Weights of a small text-conditioned image flow-matching model: widths [96, 192, 192], 6100 steps.
Rows from block 2 of the text encoder of a small text-conditioned image flow-matching model, named by matrix and row number. Rows with one number belong to one neuron. Each number is 200 + 30 x the weight over its row's rms, rounded and kept within 0 to 999. All counts start at 0.
After each neuron's rows are labels from the 100 texts, of 14848, where the neuron reaches its highest value: "fires on" is the input token at the peak. Only what is clearly more common there than usual is listed. The data: regions of photos with short descriptions (Visual Genome).
# fc1: MLP up (text_encoder.blocks.2.mlp.fc1.weight, 576x192), inputs 0-95
# fc2: MLP down (text_encoder.blocks.2.mlp.fc2.weight, 192x576, transposed), outputs 0-95

fc1.129,252,191,157,232,215,200,220,237,230,234,207,179,181,176,181,197,169,207,196,144,239,231,238,211,163,175,263,196,225,245,171,207,170,227,178,238,233,168,170,246,258,225,193,155,180,191,210,232,188,218,198,244,178,97,196,263,164,178,240,170,206,217,225,167,227,228,164,203,174,211,186,204,185,228,181,178,173,229,225,183,162,242,218,209,206,145,198,231,180,242,218,200,186,245,194,169
fc2.129,160,225,208,192,203,197,137,195,167,180,156,184,224,175,203,220,216,200,213,242,178,167,190,196,207,252,145,198,232,203,210,202,244,189,210,186,211,219,279,181,160,180,179,251,225,232,185,148,214,156,222,124,194,265,239,104,213,188,144,253,177,164,175,231,168,192,210,199,239,200,238,168,203,199,213,202,208,180,203,197,234,177,152,197,200,221,188,172,233,175,182,184,208,191,204,182
fires on: "next"; "behind"

fc1.348,202,171,219,220,160,210,187,206,214,205,247,246,197,189,200,260,256,207,202,195,216,243,217,157,195,205,244,169,209,233,232,193,213,218,180,213,163,128,195,225,164,161,166,219,225,186,227,160,224,201,184,205,203,193,196,193,235,192,156,206,181,171,147,196,165,194,193,253,167,181,249,179,187,227,210,238,165,156,155,145,200,244,234,159,261,135,207,117,223,174,261,185,155,159,196,261
fc2.348,183,231,170,196,219,183,183,165,204,176,161,149,213,240,174,151,177,160,191,197,176,170,221,193,225,171,182,217,190,212,161,248,207,191,196,166,255,275,212,153,244,240,231,168,148,206,182,209,178,157,225,176,179,223,206,216,176,231,213,175,232,224,194,176,192,241,221,211,226,241,144,253,177,146,190,187,243,238,221,242,222,159,165,195,174,246,168,335,182,223,175,218,214,208,174,142
fires on: "two"

fc1.237,241,239,219,187,213,180,153,227,245,221,192,174,263,153,173,219,208,197,193,169,204,172,252,161,225,174,155,222,226,229,170,178,224,167,230,188,181,228,191,207,197,213,170,190,169,178,243,248,242,203,243,200,201,199,219,203,131,187,206,138,126,195,188,167,180,257,227,180,172,166,183,234,225,140,244,172,187,230,168,183,172,230,214,198,217,201,159,243,190,180,181,195,233,181,200,209
fc2.237,161,165,165,249,153,176,194,181,207,204,200,197,153,263,219,206,215,204,192,190,210,259,165,226,164,222,260,188,221,186,176,257,194,219,158,213,198,171,199,200,214,198,233,186,273,228,170,164,199,208,177,183,190,207,195,208,290,207,199,257,242,205,217,225,224,136,179,199,203,220,177,186,155,225,176,245,207,164,211,185,226,158,194,209,201,189,229,188,182,223,226,196,171,215,180,189
fires on: "over"

fc1.56,231,222,212,201,213,225,176,222,288,237,164,224,202,200,184,227,175,237,268,200,220,211,179,181,223,153,174,251,181,208,247,203,143,201,225,181,184,135,171,231,261,171,152,171,244,196,140,242,177,163,216,192,182,202,205,163,207,234,221,188,112,164,167,161,190,184,175,214,157,202,245,177,196,182,197,209,204,144,147,209,239,200,243,172,197,245,181,219,140,187,176,205,208,164,203,177
fc2.56,214,188,150,178,189,164,235,190,132,186,208,193,208,219,172,174,252,196,178,191,190,182,205,207,220,238,211,178,246,225,117,197,274,209,174,253,199,256,242,183,151,212,196,238,155,196,240,156,237,197,214,233,213,204,232,254,154,170,183,197,275,233,240,210,233,170,248,189,223,178,131,200,197,175,201,183,158,236,222,180,142,180,157,246,209,156,253,176,266,207,174,193,191,254,184,191
fires on: "colored"; "restaurant"; "basket"; "pair"

fc1.396,235,141,145,176,196,200,174,205,227,219,162,162,241,207,206,190,223,246,217,221,203,215,166,179,197,216,237,167,186,271,232,212,170,180,188,242,157,176,198,197,241,214,217,178,176,205,164,226,222,201,222,209,187,190,201,170,148,199,140,155,226,184,170,176,180,223,189,236,205,252,175,231,156,246,175,213,144,207,224,185,189,167,192,134,232,215,215,137,205,219,234,248,220,160,248,189
fc2.396,190,201,202,207,177,181,189,186,195,184,225,239,191,180,217,229,228,222,141,165,198,209,214,149,162,223,215,202,199,165,192,208,161,173,199,202,188,157,151,193,175,148,212,228,274,215,215,173,234,212,137,146,184,191,244,223,182,189,253,208,207,201,236,176,242,216,199,221,221,219,198,173,179,182,196,209,260,209,158,245,188,221,209,215,144,176,178,203,199,230,202,240,198,224,156,208
fires on: "and"; "holding"

fc1.390,197,195,172,186,178,166,147,165,228,259,153,196,176,190,217,181,191,252,174,192,178,202,238,207,199,175,217,254,205,221,199,195,130,186,204,141,225,211,237,185,210,192,181,196,225,252,203,197,190,163,184,202,233,183,219,254,237,170,228,206,190,162,181,152,293,259,240,192,197,251,231,195,172,176,199,159,195,203,262,198,152,228,205,197,184,211,216,195,242,208,190,181,169,189,167,174
fc2.390,196,152,227,194,214,197,201,200,196,183,205,223,194,229,204,282,223,140,166,164,209,236,191,192,199,232,175,188,206,133,187,168,219,236,231,224,184,193,225,248,206,203,185,214,180,186,202,235,202,186,208,219,197,196,202,175,188,213,194,218,208,226,207,256,140,163,199,203,209,182,161,189,203,210,194,248,210,184,109,266,248,189,207,185,166,193,203,166,194,239,215,194,195,222,225,216
fires on: "the"; "next"; "on"

fc1.494,185,207,189,192,219,152,206,225,221,227,243,176,188,252,153,220,201,219,167,188,176,127,206,248,138,191,151,172,232,239,186,239,198,185,188,168,200,291,251,147,205,235,251,217,202,207,217,225,239,171,168,213,160,219,187,188,176,179,122,104,235,217,204,230,187,210,237,190,225,186,160,223,173,151,204,192,271,206,185,200,178,229,206,198,218,238,207,172,187,214,194,266,210,185,186,177
fc2.494,195,156,236,182,211,166,232,177,182,233,190,210,187,215,146,220,224,195,182,214,157,254,177,209,267,184,205,234,163,214,226,210,163,229,177,229,162,121,211,210,220,165,150,204,154,228,177,214,193,241,214,188,235,151,220,221,200,216,222,254,188,181,210,136,182,216,174,167,169,214,250,183,207,189,199,198,150,190,180,229,229,149,247,217,207,162,231,212,221,252,183,176,178,194,228,243
fires on: "the"; "to"; "in"

fc1.516,281,180,219,205,192,231,214,128,217,175,188,208,178,207,154,190,253,236,203,268,158,221,183,185,232,201,190,211,235,179,229,243,114,186,153,257,148,198,196,174,192,203,171,171,195,143,157,198,186,175,202,151,195,217,270,232,245,156,228,194,243,206,224,209,199,190,190,259,167,209,126,183,208,207,175,209,176,188,189,183,224,207,183,227,183,247,189,202,205,184,232,209,242,227,185,219
fc2.516,137,227,198,192,199,264,178,250,210,205,218,192,250,207,237,233,179,184,162,132,230,162,208,233,180,177,201,201,184,215,151,172,261,179,219,153,259,178,228,198,213,214,233,216,191,264,250,212,228,238,228,264,216,202,143,189,149,249,159,210,223,195,192,214,171,221,200,173,234,206,215,224,182,192,208,163,199,168,202,184,175,213,198,149,236,182,212,246,170,217,163,177,166,144,214,159
fires on: "and"

fc1.514,225,200,177,183,217,182,208,131,199,218,161,179,184,219,195,183,202,231,164,194,206,207,146,182,189,235,258,183,209,200,184,208,210,173,192,258,189,241,219,191,232,228,211,170,207,216,133,249,184,213,191,196,215,193,191,212,181,202,131,228,227,183,144,208,158,224,203,175,177,210,254,241,224,203,195,217,187,221,160,200,181,197,176,209,152,180,261,192,183,167,234,168,254,181,245,222
fc2.514,158,210,176,219,220,108,185,262,233,239,188,209,225,175,175,209,192,139,224,220,174,183,206,188,218,185,143,212,169,192,233,181,238,205,196,94,219,174,213,208,191,205,224,215,198,286,229,196,187,172,180,190,162,179,224,212,248,193,234,165,187,177,222,225,247,182,204,203,187,186,213,177,172,185,193,167,172,176,224,216,182,239,233,212,219,216,200,215,211,192,161,233,224,232,208,146
fires on: "wearing"

fc1.53,184,225,190,177,190,207,205,252,191,196,144,255,142,222,172,213,201,223,181,228,160,223,232,189,202,189,135,159,223,235,197,223,219,245,206,198,200,166,177,208,232,233,184,206,222,229,171,214,243,201,197,175,149,171,193,187,213,171,182,168,221,177,229,151,196,227,150,235,208,220,202,204,212,240,207,205,243,235,175,223,228,227,200,227,106,198,228,167,207,236,202,198,164,162,231,175
fc2.53,222,205,188,208,210,144,188,132,189,172,241,172,245,197,180,170,198,129,204,186,243,162,171,226,179,212,247,246,175,206,194,149,187,176,167,193,200,221,250,199,165,175,210,220,169,210,246,179,192,235,213,192,221,212,221,177,213,239,208,232,150,218,186,261,178,206,220,189,185,163,184,193,199,157,195,197,184,144,234,183,196,186,191,198,250,215,194,246,194,178,202,185,224,272,152,224
fires on: "over"; "up"; "across"; "right"

fc1.532,173,254,157,197,251,210,227,153,198,192,185,150,212,226,224,195,173,198,187,196,210,240,180,156,179,170,194,178,163,204,207,185,216,169,231,225,165,200,160,229,196,159,198,246,187,199,187,213,189,222,175,188,174,190,255,202,230,193,243,183,228,230,182,170,132,231,199,191,205,206,235,181,238,175,230,229,235,221,223,172,138,207,232,204,182,172,186,186,220,212,198,228,194,198,192,176
fc2.532,246,243,182,133,156,173,231,245,249,220,206,204,216,231,143,251,225,164,202,195,218,200,222,186,194,183,186,143,210,237,192,181,170,182,197,218,200,167,218,211,246,244,235,182,150,217,171,203,194,178,180,172,174,228,197,197,181,168,192,189,171,157,176,166,215,214,196,169,218,207,208,180,192,208,189,200,141,215,197,271,167,192,123,206,178,162,235,246,211,198,231,179,196,192,245,161
fires on: "in"

fc1.569,178,242,225,178,212,198,181,177,206,241,224,188,234,160,200,152,210,154,203,140,209,203,148,219,236,183,178,232,247,172,153,201,256,170,214,214,163,177,189,202,213,145,202,193,199,212,204,197,238,239,181,230,259,207,240,188,227,155,225,173,200,167,177,183,218,169,112,217,200,190,202,233,176,180,201,181,222,150,222,206,209,180,239,183,204,219,192,213,203,253,120,232,178,217,187,210
fc2.569,236,135,217,217,185,210,235,214,189,153,181,217,201,239,169,229,206,219,197,257,158,199,216,143,174,244,191,187,162,245,224,152,158,230,200,177,236,182,186,187,198,229,173,212,190,174,191,260,202,151,206,198,139,216,125,226,182,231,183,236,210,234,246,210,173,258,249,211,186,204,199,177,206,219,187,251,203,247,242,227,178,204,162,210,175,182,194,192,220,174,261,195,192,201,207,189
fires on: "colored"; "in"; "small"; "."

fc1.364,242,169,265,237,178,205,173,216,228,211,227,275,248,209,232,225,211,129,203,202,169,225,138,205,184,207,173,161,209,156,183,268,204,205,232,210,231,217,182,208,188,170,180,215,193,241,189,207,243,180,235,192,233,237,199,175,197,194,193,166,161,143,147,136,172,198,257,233,207,146,188,225,196,180,226,179,202,221,241,238,223,155,180,189,211,236,196,184,200,190,221,145,165,204,204,204
fc2.364,181,218,163,161,228,182,227,172,157,183,173,132,175,173,209,189,197,252,193,237,223,158,267,161,211,203,232,231,197,237,219,134,218,208,177,228,173,219,214,145,229,226,194,212,207,170,177,215,174,221,197,196,171,145,161,211,187,213,207,212,277,261,235,224,214,194,176,193,220,263,213,202,189,189,191,248,192,173,164,202,196,257,191,220,181,180,198,202,237,208,146,212,219,196,170,191
fires on: "two"; "holding"

fc1.184,201,242,195,214,222,175,214,167,202,272,205,162,171,168,175,216,240,214,188,204,187,181,209,180,238,170,191,202,162,185,128,199,197,179,192,202,119,228,234,137,237,243,153,156,207,175,223,185,188,195,181,217,231,215,228,269,201,178,156,234,237,240,213,168,212,233,195,215,217,186,165,182,171,241,147,180,199,223,201,182,174,229,249,170,196,169,242,184,203,181,212,216,161,201,120,225
fc2.184,212,177,178,180,160,166,194,208,246,171,176,202,187,215,210,178,186,183,191,223,205,206,205,218,199,182,195,193,200,207,222,221,210,241,214,192,261,190,160,233,193,145,223,255,169,236,160,269,166,170,193,194,185,205,208,158,204,219,219,139,181,151,179,218,143,188,184,196,141,259,234,219,197,178,267,184,214,176,213,218,252,193,189,220,249,193,155,227,205,272,234,212,171,184,252,194
fires on: "wearing"; "dirty"; "in"; "that"

fc1.309,186,218,251,228,217,180,173,166,175,223,198,205,256,174,199,253,239,211,197,210,166,189,234,187,182,183,166,208,222,200,171,187,176,225,183,164,200,191,210,139,233,196,195,216,199,183,173,187,231,266,202,232,196,210,207,181,210,162,177,177,191,191,160,189,212,254,220,239,153,239,181,143,253,190,204,209,264,180,171,172,202,217,182,242,194,149,210,160,158,218,220,203,177,142,254,204
fc2.309,199,163,168,179,162,237,202,185,190,157,200,197,174,215,223,151,167,191,198,190,193,199,181,195,212,195,237,188,163,207,234,210,211,159,200,199,208,224,180,237,174,224,148,153,163,217,210,212,185,135,230,185,187,209,160,186,190,244,224,233,230,232,271,221,166,168,156,193,221,152,195,214,173,197,182,198,160,218,202,198,199,206,224,161,214,231,191,216,227,168,213,200,204,247,130,222
fires on: "two"

fc1.449,178,236,209,191,247,184,199,189,240,213,240,204,204,163,198,233,235,199,198,224,168,141,181,197,182,148,206,195,151,208,140,185,229,225,179,192,135,199,255,186,233,250,232,228,254,200,140,216,198,210,188,183,172,203,210,175,189,216,221,206,231,198,237,167,246,144,173,208,205,212,200,206,195,208,168,209,230,167,234,190,214,146,185,201,241,236,265,203,167,155,207,225,156,219,171,236
fc2.449,219,186,207,231,164,202,212,208,178,156,179,226,215,213,188,179,197,179,204,182,205,231,170,151,223,214,196,223,239,166,234,218,194,164,231,223,276,210,130,230,197,149,150,219,122,211,239,194,208,206,228,227,230,188,185,182,205,169,203,176,195,198,164,208,170,241,230,189,197,194,208,233,191,161,211,182,177,216,191,228,184,289,191,201,191,178,163,176,202,261,196,182,209,208,247,172
fires on: "wearing"; "very"; "out"

fc1.177,170,220,216,201,181,191,155,186,201,235,201,221,230,221,224,256,232,186,239,190,213,207,210,132,212,224,193,203,218,186,176,251,214,205,210,235,187,198,213,183,229,189,205,154,196,237,187,183,170,169,260,205,186,183,189,210,212,272,198,127,237,195,183,191,167,243,214,204,152,201,175,215,203,151,183,235,234,156,251,217,199,220,219,200,177,226,224,115,243,178,190,178,221,264,139,208
fc2.177,223,218,181,170,208,168,208,220,220,241,211,192,210,256,175,170,215,189,174,261,170,167,211,298,225,152,159,212,175,192,241,190,197,179,195,152,189,205,200,224,173,201,154,216,201,218,199,198,198,243,131,197,183,210,210,224,178,139,194,236,224,210,230,171,220,212,215,186,243,194,239,156,195,247,212,231,152,250,200,196,186,203,177,217,249,191,193,240,159,230,232,225,227,169,224,193
fires on: "the"

fc1.32,226,164,210,147,141,213,193,158,188,225,197,225,178,175,198,147,207,248,220,149,285,189,176,153,233,230,122,167,206,235,190,187,204,215,173,160,179,172,177,202,197,184,172,212,192,203,164,230,191,185,228,169,198,214,216,145,207,203,203,210,212,188,187,226,166,174,170,185,140,232,267,236,198,185,233,214,219,216,225,213,148,232,244,226,207,199,247,170,266,175,221,166,250,181,160,209
fc2.32,213,209,175,254,220,98,219,189,213,212,212,201,228,244,210,262,220,184,167,250,105,189,234,259,178,214,247,259,192,209,176,205,225,189,219,250,218,225,218,236,150,188,200,189,186,221,215,175,228,231,204,194,213,211,196,240,188,208,176,246,168,176,218,212,263,222,218,209,202,216,147,191,213,205,193,190,219,211,184,230,217,149,205,171,218,225,127,201,141,245,182,208,169,150,185,188
fires on: "the"; "small"

fc1.92,209,211,162,185,206,133,217,226,217,207,214,234,233,191,191,229,179,166,190,212,202,171,127,210,227,190,207,180,203,210,187,190,189,158,179,187,245,231,197,150,183,218,220,243,204,177,135,167,228,172,230,192,261,155,170,183,188,196,217,198,182,193,193,218,236,236,184,180,162,226,219,238,210,204,213,168,211,207,198,141,163,194,163,220,149,188,207,211,222,216,199,158,213,154,185,198
fc2.92,214,215,260,193,162,218,186,199,180,208,195,159,186,208,176,148,223,245,231,196,187,236,259,172,184,224,206,201,230,191,199,204,207,209,196,230,158,169,210,247,195,218,180,144,236,204,256,230,193,195,151,215,153,258,242,171,213,213,179,177,206,227,205,189,145,143,195,226,206,206,174,188,175,210,188,243,204,239,183,246,263,195,232,178,236,195,213,185,196,209,197,229,169,239,232,218
fires on: "over"

fc1.63,237,178,270,208,214,183,255,185,266,160,202,142,198,206,175,210,178,236,197,183,139,205,210,228,212,198,224,238,223,221,176,201,229,202,217,225,205,182,241,235,252,181,214,207,236,251,197,186,162,221,224,222,159,166,226,255,205,164,206,154,235,218,203,207,197,211,207,203,216,171,165,198,158,205,191,153,185,139,213,212,187,239,257,129,216,193,195,227,176,158,209,250,118,224,146,159
fc2.63,161,217,154,203,171,162,158,249,165,219,179,253,221,175,179,205,209,156,192,205,250,184,195,198,229,206,224,156,205,180,222,206,225,195,208,179,235,220,182,172,168,206,178,214,146,183,170,193,256,183,152,198,223,257,169,175,142,183,205,192,192,191,142,210,232,184,219,169,206,224,212,213,203,205,209,198,199,266,208,243,206,152,152,284,230,183,238,186,223,246,223,168,247,212,249,232
fires on: "on"; "in"

fc1.446,208,251,165,168,188,199,193,184,156,189,208,234,211,205,235,181,299,223,207,225,214,189,197,246,154,213,140,205,184,153,212,219,217,218,172,221,171,165,212,168,246,195,189,184,220,226,154,219,194,197,181,254,162,187,262,195,191,162,213,140,230,198,228,202,236,167,207,178,183,229,158,204,234,154,177,175,169,199,141,168,214,195,213,225,208,252,184,194,191,214,181,200,224,210,177,145
fc2.446,213,166,259,198,234,187,201,210,241,198,224,195,186,151,201,221,136,183,174,197,153,174,206,176,256,195,247,214,204,216,186,160,200,207,230,210,273,225,181,247,170,216,214,223,153,197,230,205,218,207,246,164,216,216,140,206,198,191,176,259,169,218,180,154,160,224,197,191,205,160,246,195,182,219,223,191,227,168,219,197,174,220,176,163,209,155,271,195,221,182,238,172,220,183,234,251
fires on: "wearing"

fc1.568,192,182,178,202,218,199,174,177,232,251,223,140,199,207,195,191,218,204,156,194,283,207,214,248,194,239,207,115,198,208,198,203,226,205,181,203,174,202,211,165,190,249,212,147,189,239,220,183,195,238,198,235,188,248,230,164,169,169,153,224,205,212,142,191,245,211,132,167,157,169,254,197,155,210,179,180,229,215,250,207,191,168,247,211,223,134,206,152,179,217,178,192,184,160,165,237
fc2.568,211,216,181,180,211,109,241,173,231,158,206,254,181,201,195,221,149,203,240,278,140,230,169,185,198,214,238,235,237,170,164,193,228,214,213,198,185,199,242,193,239,150,164,237,209,236,138,237,205,193,180,223,196,173,222,216,209,244,229,172,225,149,254,177,138,258,192,220,189,147,173,242,220,159,242,217,162,260,244,234,204,204,202,189,181,241,220,189,165,186,190,205,212,225,219,163
fires on: "the"; "are"

fc1.542,254,210,211,177,195,184,250,176,200,217,227,210,178,171,204,303,204,203,214,246,201,139,172,187,270,205,138,143,162,192,194,194,191,230,199,196,162,215,213,179,217,213,222,176,208,192,157,189,211,212,199,196,171,256,191,172,206,214,246,219,183,220,173,158,236,205,215,235,178,176,179,160,207,156,242,164,195,225,148,195,186,195,252,223,216,236,243,180,185,237,207,170,173,174,200,161
fc2.542,161,187,184,225,187,164,187,224,175,171,172,190,233,235,201,100,191,214,192,165,209,274,222,218,167,191,244,267,253,221,198,189,187,148,215,220,252,203,201,209,148,177,169,226,182,207,265,220,176,223,183,191,234,159,158,203,193,218,150,205,248,188,216,217,166,155,181,180,218,225,192,232,199,204,165,243,215,174,270,216,229,227,156,200,163,204,127,213,226,206,155,210,186,217,146,204
fires on: "wearing"

fc1.219,195,205,188,183,182,215,204,261,209,226,148,124,156,186,178,165,208,227,214,255,214,179,148,142,208,196,127,157,212,193,157,236,148,222,231,206,180,210,231,181,201,196,146,222,197,187,152,201,210,224,168,177,224,205,234,202,243,159,147,224,207,233,117,194,197,167,182,213,167,186,191,162,194,206,165,210,256,229,208,184,208,224,247,220,205,185,242,256,148,255,197,197,207,194,175,220
fc2.219,207,176,231,225,241,111,224,176,174,200,182,210,223,208,243,209,161,185,174,201,179,170,199,209,238,222,223,219,189,143,256,191,162,203,173,176,185,207,253,190,186,204,226,191,229,250,212,230,201,147,246,257,184,189,188,222,173,168,229,169,171,151,241,226,208,180,154,145,226,216,249,236,172,170,193,227,123,178,202,246,230,198,198,230,240,187,197,177,223,116,203,200,188,155,201,202
fires on: "on"; "by"; "for"

fc1.507,157,194,175,201,211,198,196,161,211,215,198,226,163,177,200,221,192,174,177,170,211,261,212,240,257,228,155,234,192,203,241,163,172,178,188,285,245,195,214,174,270,214,143,176,221,207,134,180,199,219,210,180,212,197,258,176,166,258,229,166,186,252,229,177,154,231,174,221,168,213,145,197,192,217,176,158,227,234,163,204,133,205,219,160,182,247,224,224,168,240,209,189,166,193,203,152
fc2.507,246,185,224,195,201,227,221,240,170,187,222,151,224,233,190,171,210,233,224,198,191,141,214,166,133,184,256,215,238,204,139,208,220,199,208,123,174,208,210,240,142,213,254,230,184,226,256,198,216,175,210,183,186,200,129,214,204,150,184,251,207,138,179,211,233,170,229,193,242,234,260,191,210,176,217,219,158,167,241,225,234,206,156,210,190,167,176,138,244,179,175,211,210,221,203,255
fires on: "next"

fc1.486,191,267,202,186,163,198,144,194,171,231,182,169,216,157,235,257,229,162,177,195,217,162,141,225,219,216,237,202,192,234,166,241,174,122,164,204,213,166,218,230,219,154,182,211,143,199,200,168,214,165,151,206,206,224,223,199,169,241,223,197,194,231,182,198,222,189,147,173,235,176,164,167,241,216,172,151,179,205,184,185,165,135,256,199,175,158,228,226,205,232,179,171,189,192,221,211
fc2.486,201,162,221,210,234,182,249,226,214,178,221,229,175,221,168,142,185,242,260,191,171,220,245,171,215,162,178,198,204,217,225,171,240,254,218,184,153,205,180,156,195,215,228,249,248,197,175,254,206,199,200,190,211,146,148,205,240,188,198,218,240,182,196,203,192,189,243,228,164,170,231,233,162,169,220,249,206,208,232,217,261,247,149,219,225,215,206,166,212,160,240,220,180,219,171,184
fires on: "the"; "in"; "."

fc1.493,208,182,192,171,210,176,170,151,198,217,193,238,201,251,186,203,265,172,218,180,250,230,259,203,175,258,199,182,195,184,193,207,153,174,217,231,221,195,264,237,258,186,187,196,168,193,198,208,143,190,148,236,195,207,252,207,202,175,171,186,282,212,175,155,205,202,266,222,170,213,168,183,257,209,192,202,162,145,255,137,199,175,227,194,159,199,195,210,176,200,186,224,172,191,209,182
fc2.493,194,139,219,161,174,132,197,240,169,216,234,214,207,201,198,161,183,210,205,166,210,171,173,218,173,162,203,168,220,205,150,212,188,171,188,192,254,295,138,187,189,199,161,192,226,230,194,219,215,185,169,147,190,163,149,145,237,198,159,199,179,187,221,177,172,197,171,148,197,151,217,195,146,180,207,202,210,179,235,282,224,213,164,236,221,229,211,180,258,229,185,218,196,174,237,232
fires on: "in"; "by"; "up"

fc1.131,213,195,207,229,193,190,224,225,227,165,200,184,176,195,200,221,138,173,207,193,226,207,157,277,193,163,177,220,164,216,162,175,185,188,269,240,208,173,177,184,188,193,225,224,176,194,185,269,207,168,217,165,214,182,185,152,188,207,257,202,158,164,224,176,146,231,223,214,162,223,143,200,225,144,215,172,181,252,223,136,158,231,193,182,150,229,193,252,178,207,163,210,173,196,216,223
fc2.131,179,230,183,171,165,195,192,198,171,235,202,232,214,229,191,183,267,233,196,204,211,170,223,121,237,215,203,187,242,222,229,206,225,202,187,210,212,250,157,215,171,209,209,180,210,200,229,150,213,253,131,221,172,219,188,242,222,196,142,187,210,266,176,201,231,200,200,185,212,207,236,202,175,265,204,216,192,159,192,244,217,182,198,213,260,196,234,150,219,188,205,201,235,179,211,178
fires on: "over"; "taking"; "person's"; "young"

fc1.152,215,232,206,179,215,182,189,195,208,201,198,174,187,202,196,229,181,164,216,187,210,135,221,188,230,215,166,215,205,217,213,169,219,188,185,190,201,234,157,144,219,193,182,204,190,242,217,227,194,239,184,221,201,211,211,212,208,216,177,125,200,170,199,127,283,205,234,225,198,168,190,187,254,71,177,198,217,180,218,196,206,209,242,234,199,256,230,166,164,201,157,139,219,153,204,170
fc2.152,233,152,183,228,171,212,217,215,206,197,166,218,169,202,199,203,222,237,190,245,195,260,188,220,170,200,237,220,176,205,166,227,178,209,227,196,255,171,233,225,184,259,188,168,214,155,174,225,171,161,192,170,181,155,178,163,225,187,221,280,177,206,169,270,116,221,139,152,187,221,208,216,166,277,195,220,202,224,201,229,185,199,157,179,181,120,183,197,230,176,250,216,180,197,174,217
fires on: "in"; "are"

fc1.436,187,224,218,158,177,209,210,200,186,229,224,238,199,199,179,154,276,267,249,192,194,229,180,194,200,210,251,135,194,206,152,185,218,181,229,194,199,212,208,188,182,197,164,206,205,178,218,230,230,243,176,192,181,204,256,178,170,201,207,217,247,175,178,183,244,182,189,190,189,190,133,228,212,164,176,205,156,150,158,251,220,181,226,172,201,147,202,193,225,213,223,193,125,210,178,240
fc2.436,216,179,198,228,229,140,155,149,247,186,147,197,196,178,198,235,143,131,168,244,222,189,256,196,195,194,154,243,222,170,250,173,220,247,183,191,168,237,212,210,181,216,252,203,150,240,193,202,194,182,212,188,201,206,166,184,288,205,150,214,209,178,205,177,175,201,189,179,200,223,241,208,198,261,204,199,218,218,261,239,160,221,190,178,217,235,180,211,234,200,202,240,300,217,219,157
fires on: "the"; "foreground"; "on"; "another"

fc1.457,166,203,210,159,196,190,250,221,200,191,144,192,174,194,219,240,150,163,238,238,232,132,172,223,186,175,221,245,186,190,229,182,228,181,124,247,187,234,168,193,273,188,208,267,170,214,185,187,222,209,191,252,239,240,213,184,175,193,209,183,216,186,239,228,186,154,183,176,237,195,194,207,178,216,190,238,240,213,211,167,222,259,212,227,192,194,156,192,175,169,188,181,231,219,204,195
fc2.457,217,240,239,226,168,205,173,186,209,201,258,235,205,215,147,210,219,244,189,191,171,202,210,208,231,190,171,170,204,215,145,235,189,177,214,152,203,186,205,196,166,216,166,147,236,183,227,234,177,187,202,158,175,193,147,155,267,220,219,202,212,201,152,145,202,200,180,236,185,153,182,215,211,191,177,165,141,222,218,190,219,189,171,186,212,222,275,215,184,256,226,202,162,168,187,189
fires on: "two"; "three"

fc1.287,215,178,201,241,205,227,170,192,210,173,202,192,210,227,179,241,171,192,235,263,245,135,193,207,226,182,213,177,214,156,164,182,198,154,195,223,173,177,199,166,231,173,226,208,202,260,175,212,126,191,181,234,213,178,207,180,178,203,280,216,221,205,218,188,221,194,197,177,199,244,196,234,196,206,256,170,193,170,168,207,189,278,198,215,194,216,229,180,193,163,127,164,184,205,213,273
fc2.287,207,234,213,215,161,172,241,196,206,253,198,233,205,150,227,172,225,213,184,147,184,226,202,206,186,217,187,201,186,218,237,183,205,236,214,175,210,249,191,249,168,228,163,214,162,127,218,238,243,174,158,210,216,238,212,241,230,199,118,166,192,166,194,171,201,213,191,179,218,167,228,196,179,230,176,218,187,201,265,195,197,152,205,236,212,175,163,193,209,200,262,260,226,201,203,157
fires on: "in"; "right"; "across"; "with"

fc1.555,212,231,195,223,195,163,228,237,231,184,216,194,169,167,176,193,209,223,210,148,208,202,218,164,194,195,246,207,230,271,124,208,156,214,178,174,237,279,195,206,219,189,187,225,192,224,218,203,186,214,159,170,196,194,221,217,235,192,232,223,215,174,163,130,231,217,191,184,183,211,198,206,250,140,192,200,206,218,183,209,210,223,203,211,180,179,208,217,217,222,190,180,188,197,183,175
fc2.555,167,169,188,219,210,187,140,185,200,239,177,241,219,233,220,185,184,168,215,238,208,222,208,251,213,208,175,220,162,167,274,193,219,172,197,194,174,108,211,182,183,183,186,181,195,208,184,187,246,186,262,212,202,184,209,192,205,204,156,183,210,192,199,270,200,162,192,170,206,186,193,210,218,254,191,192,210,214,205,278,186,161,204,175,202,230,204,166,191,152,195,219,190,177,197,170
fires on: "wearing"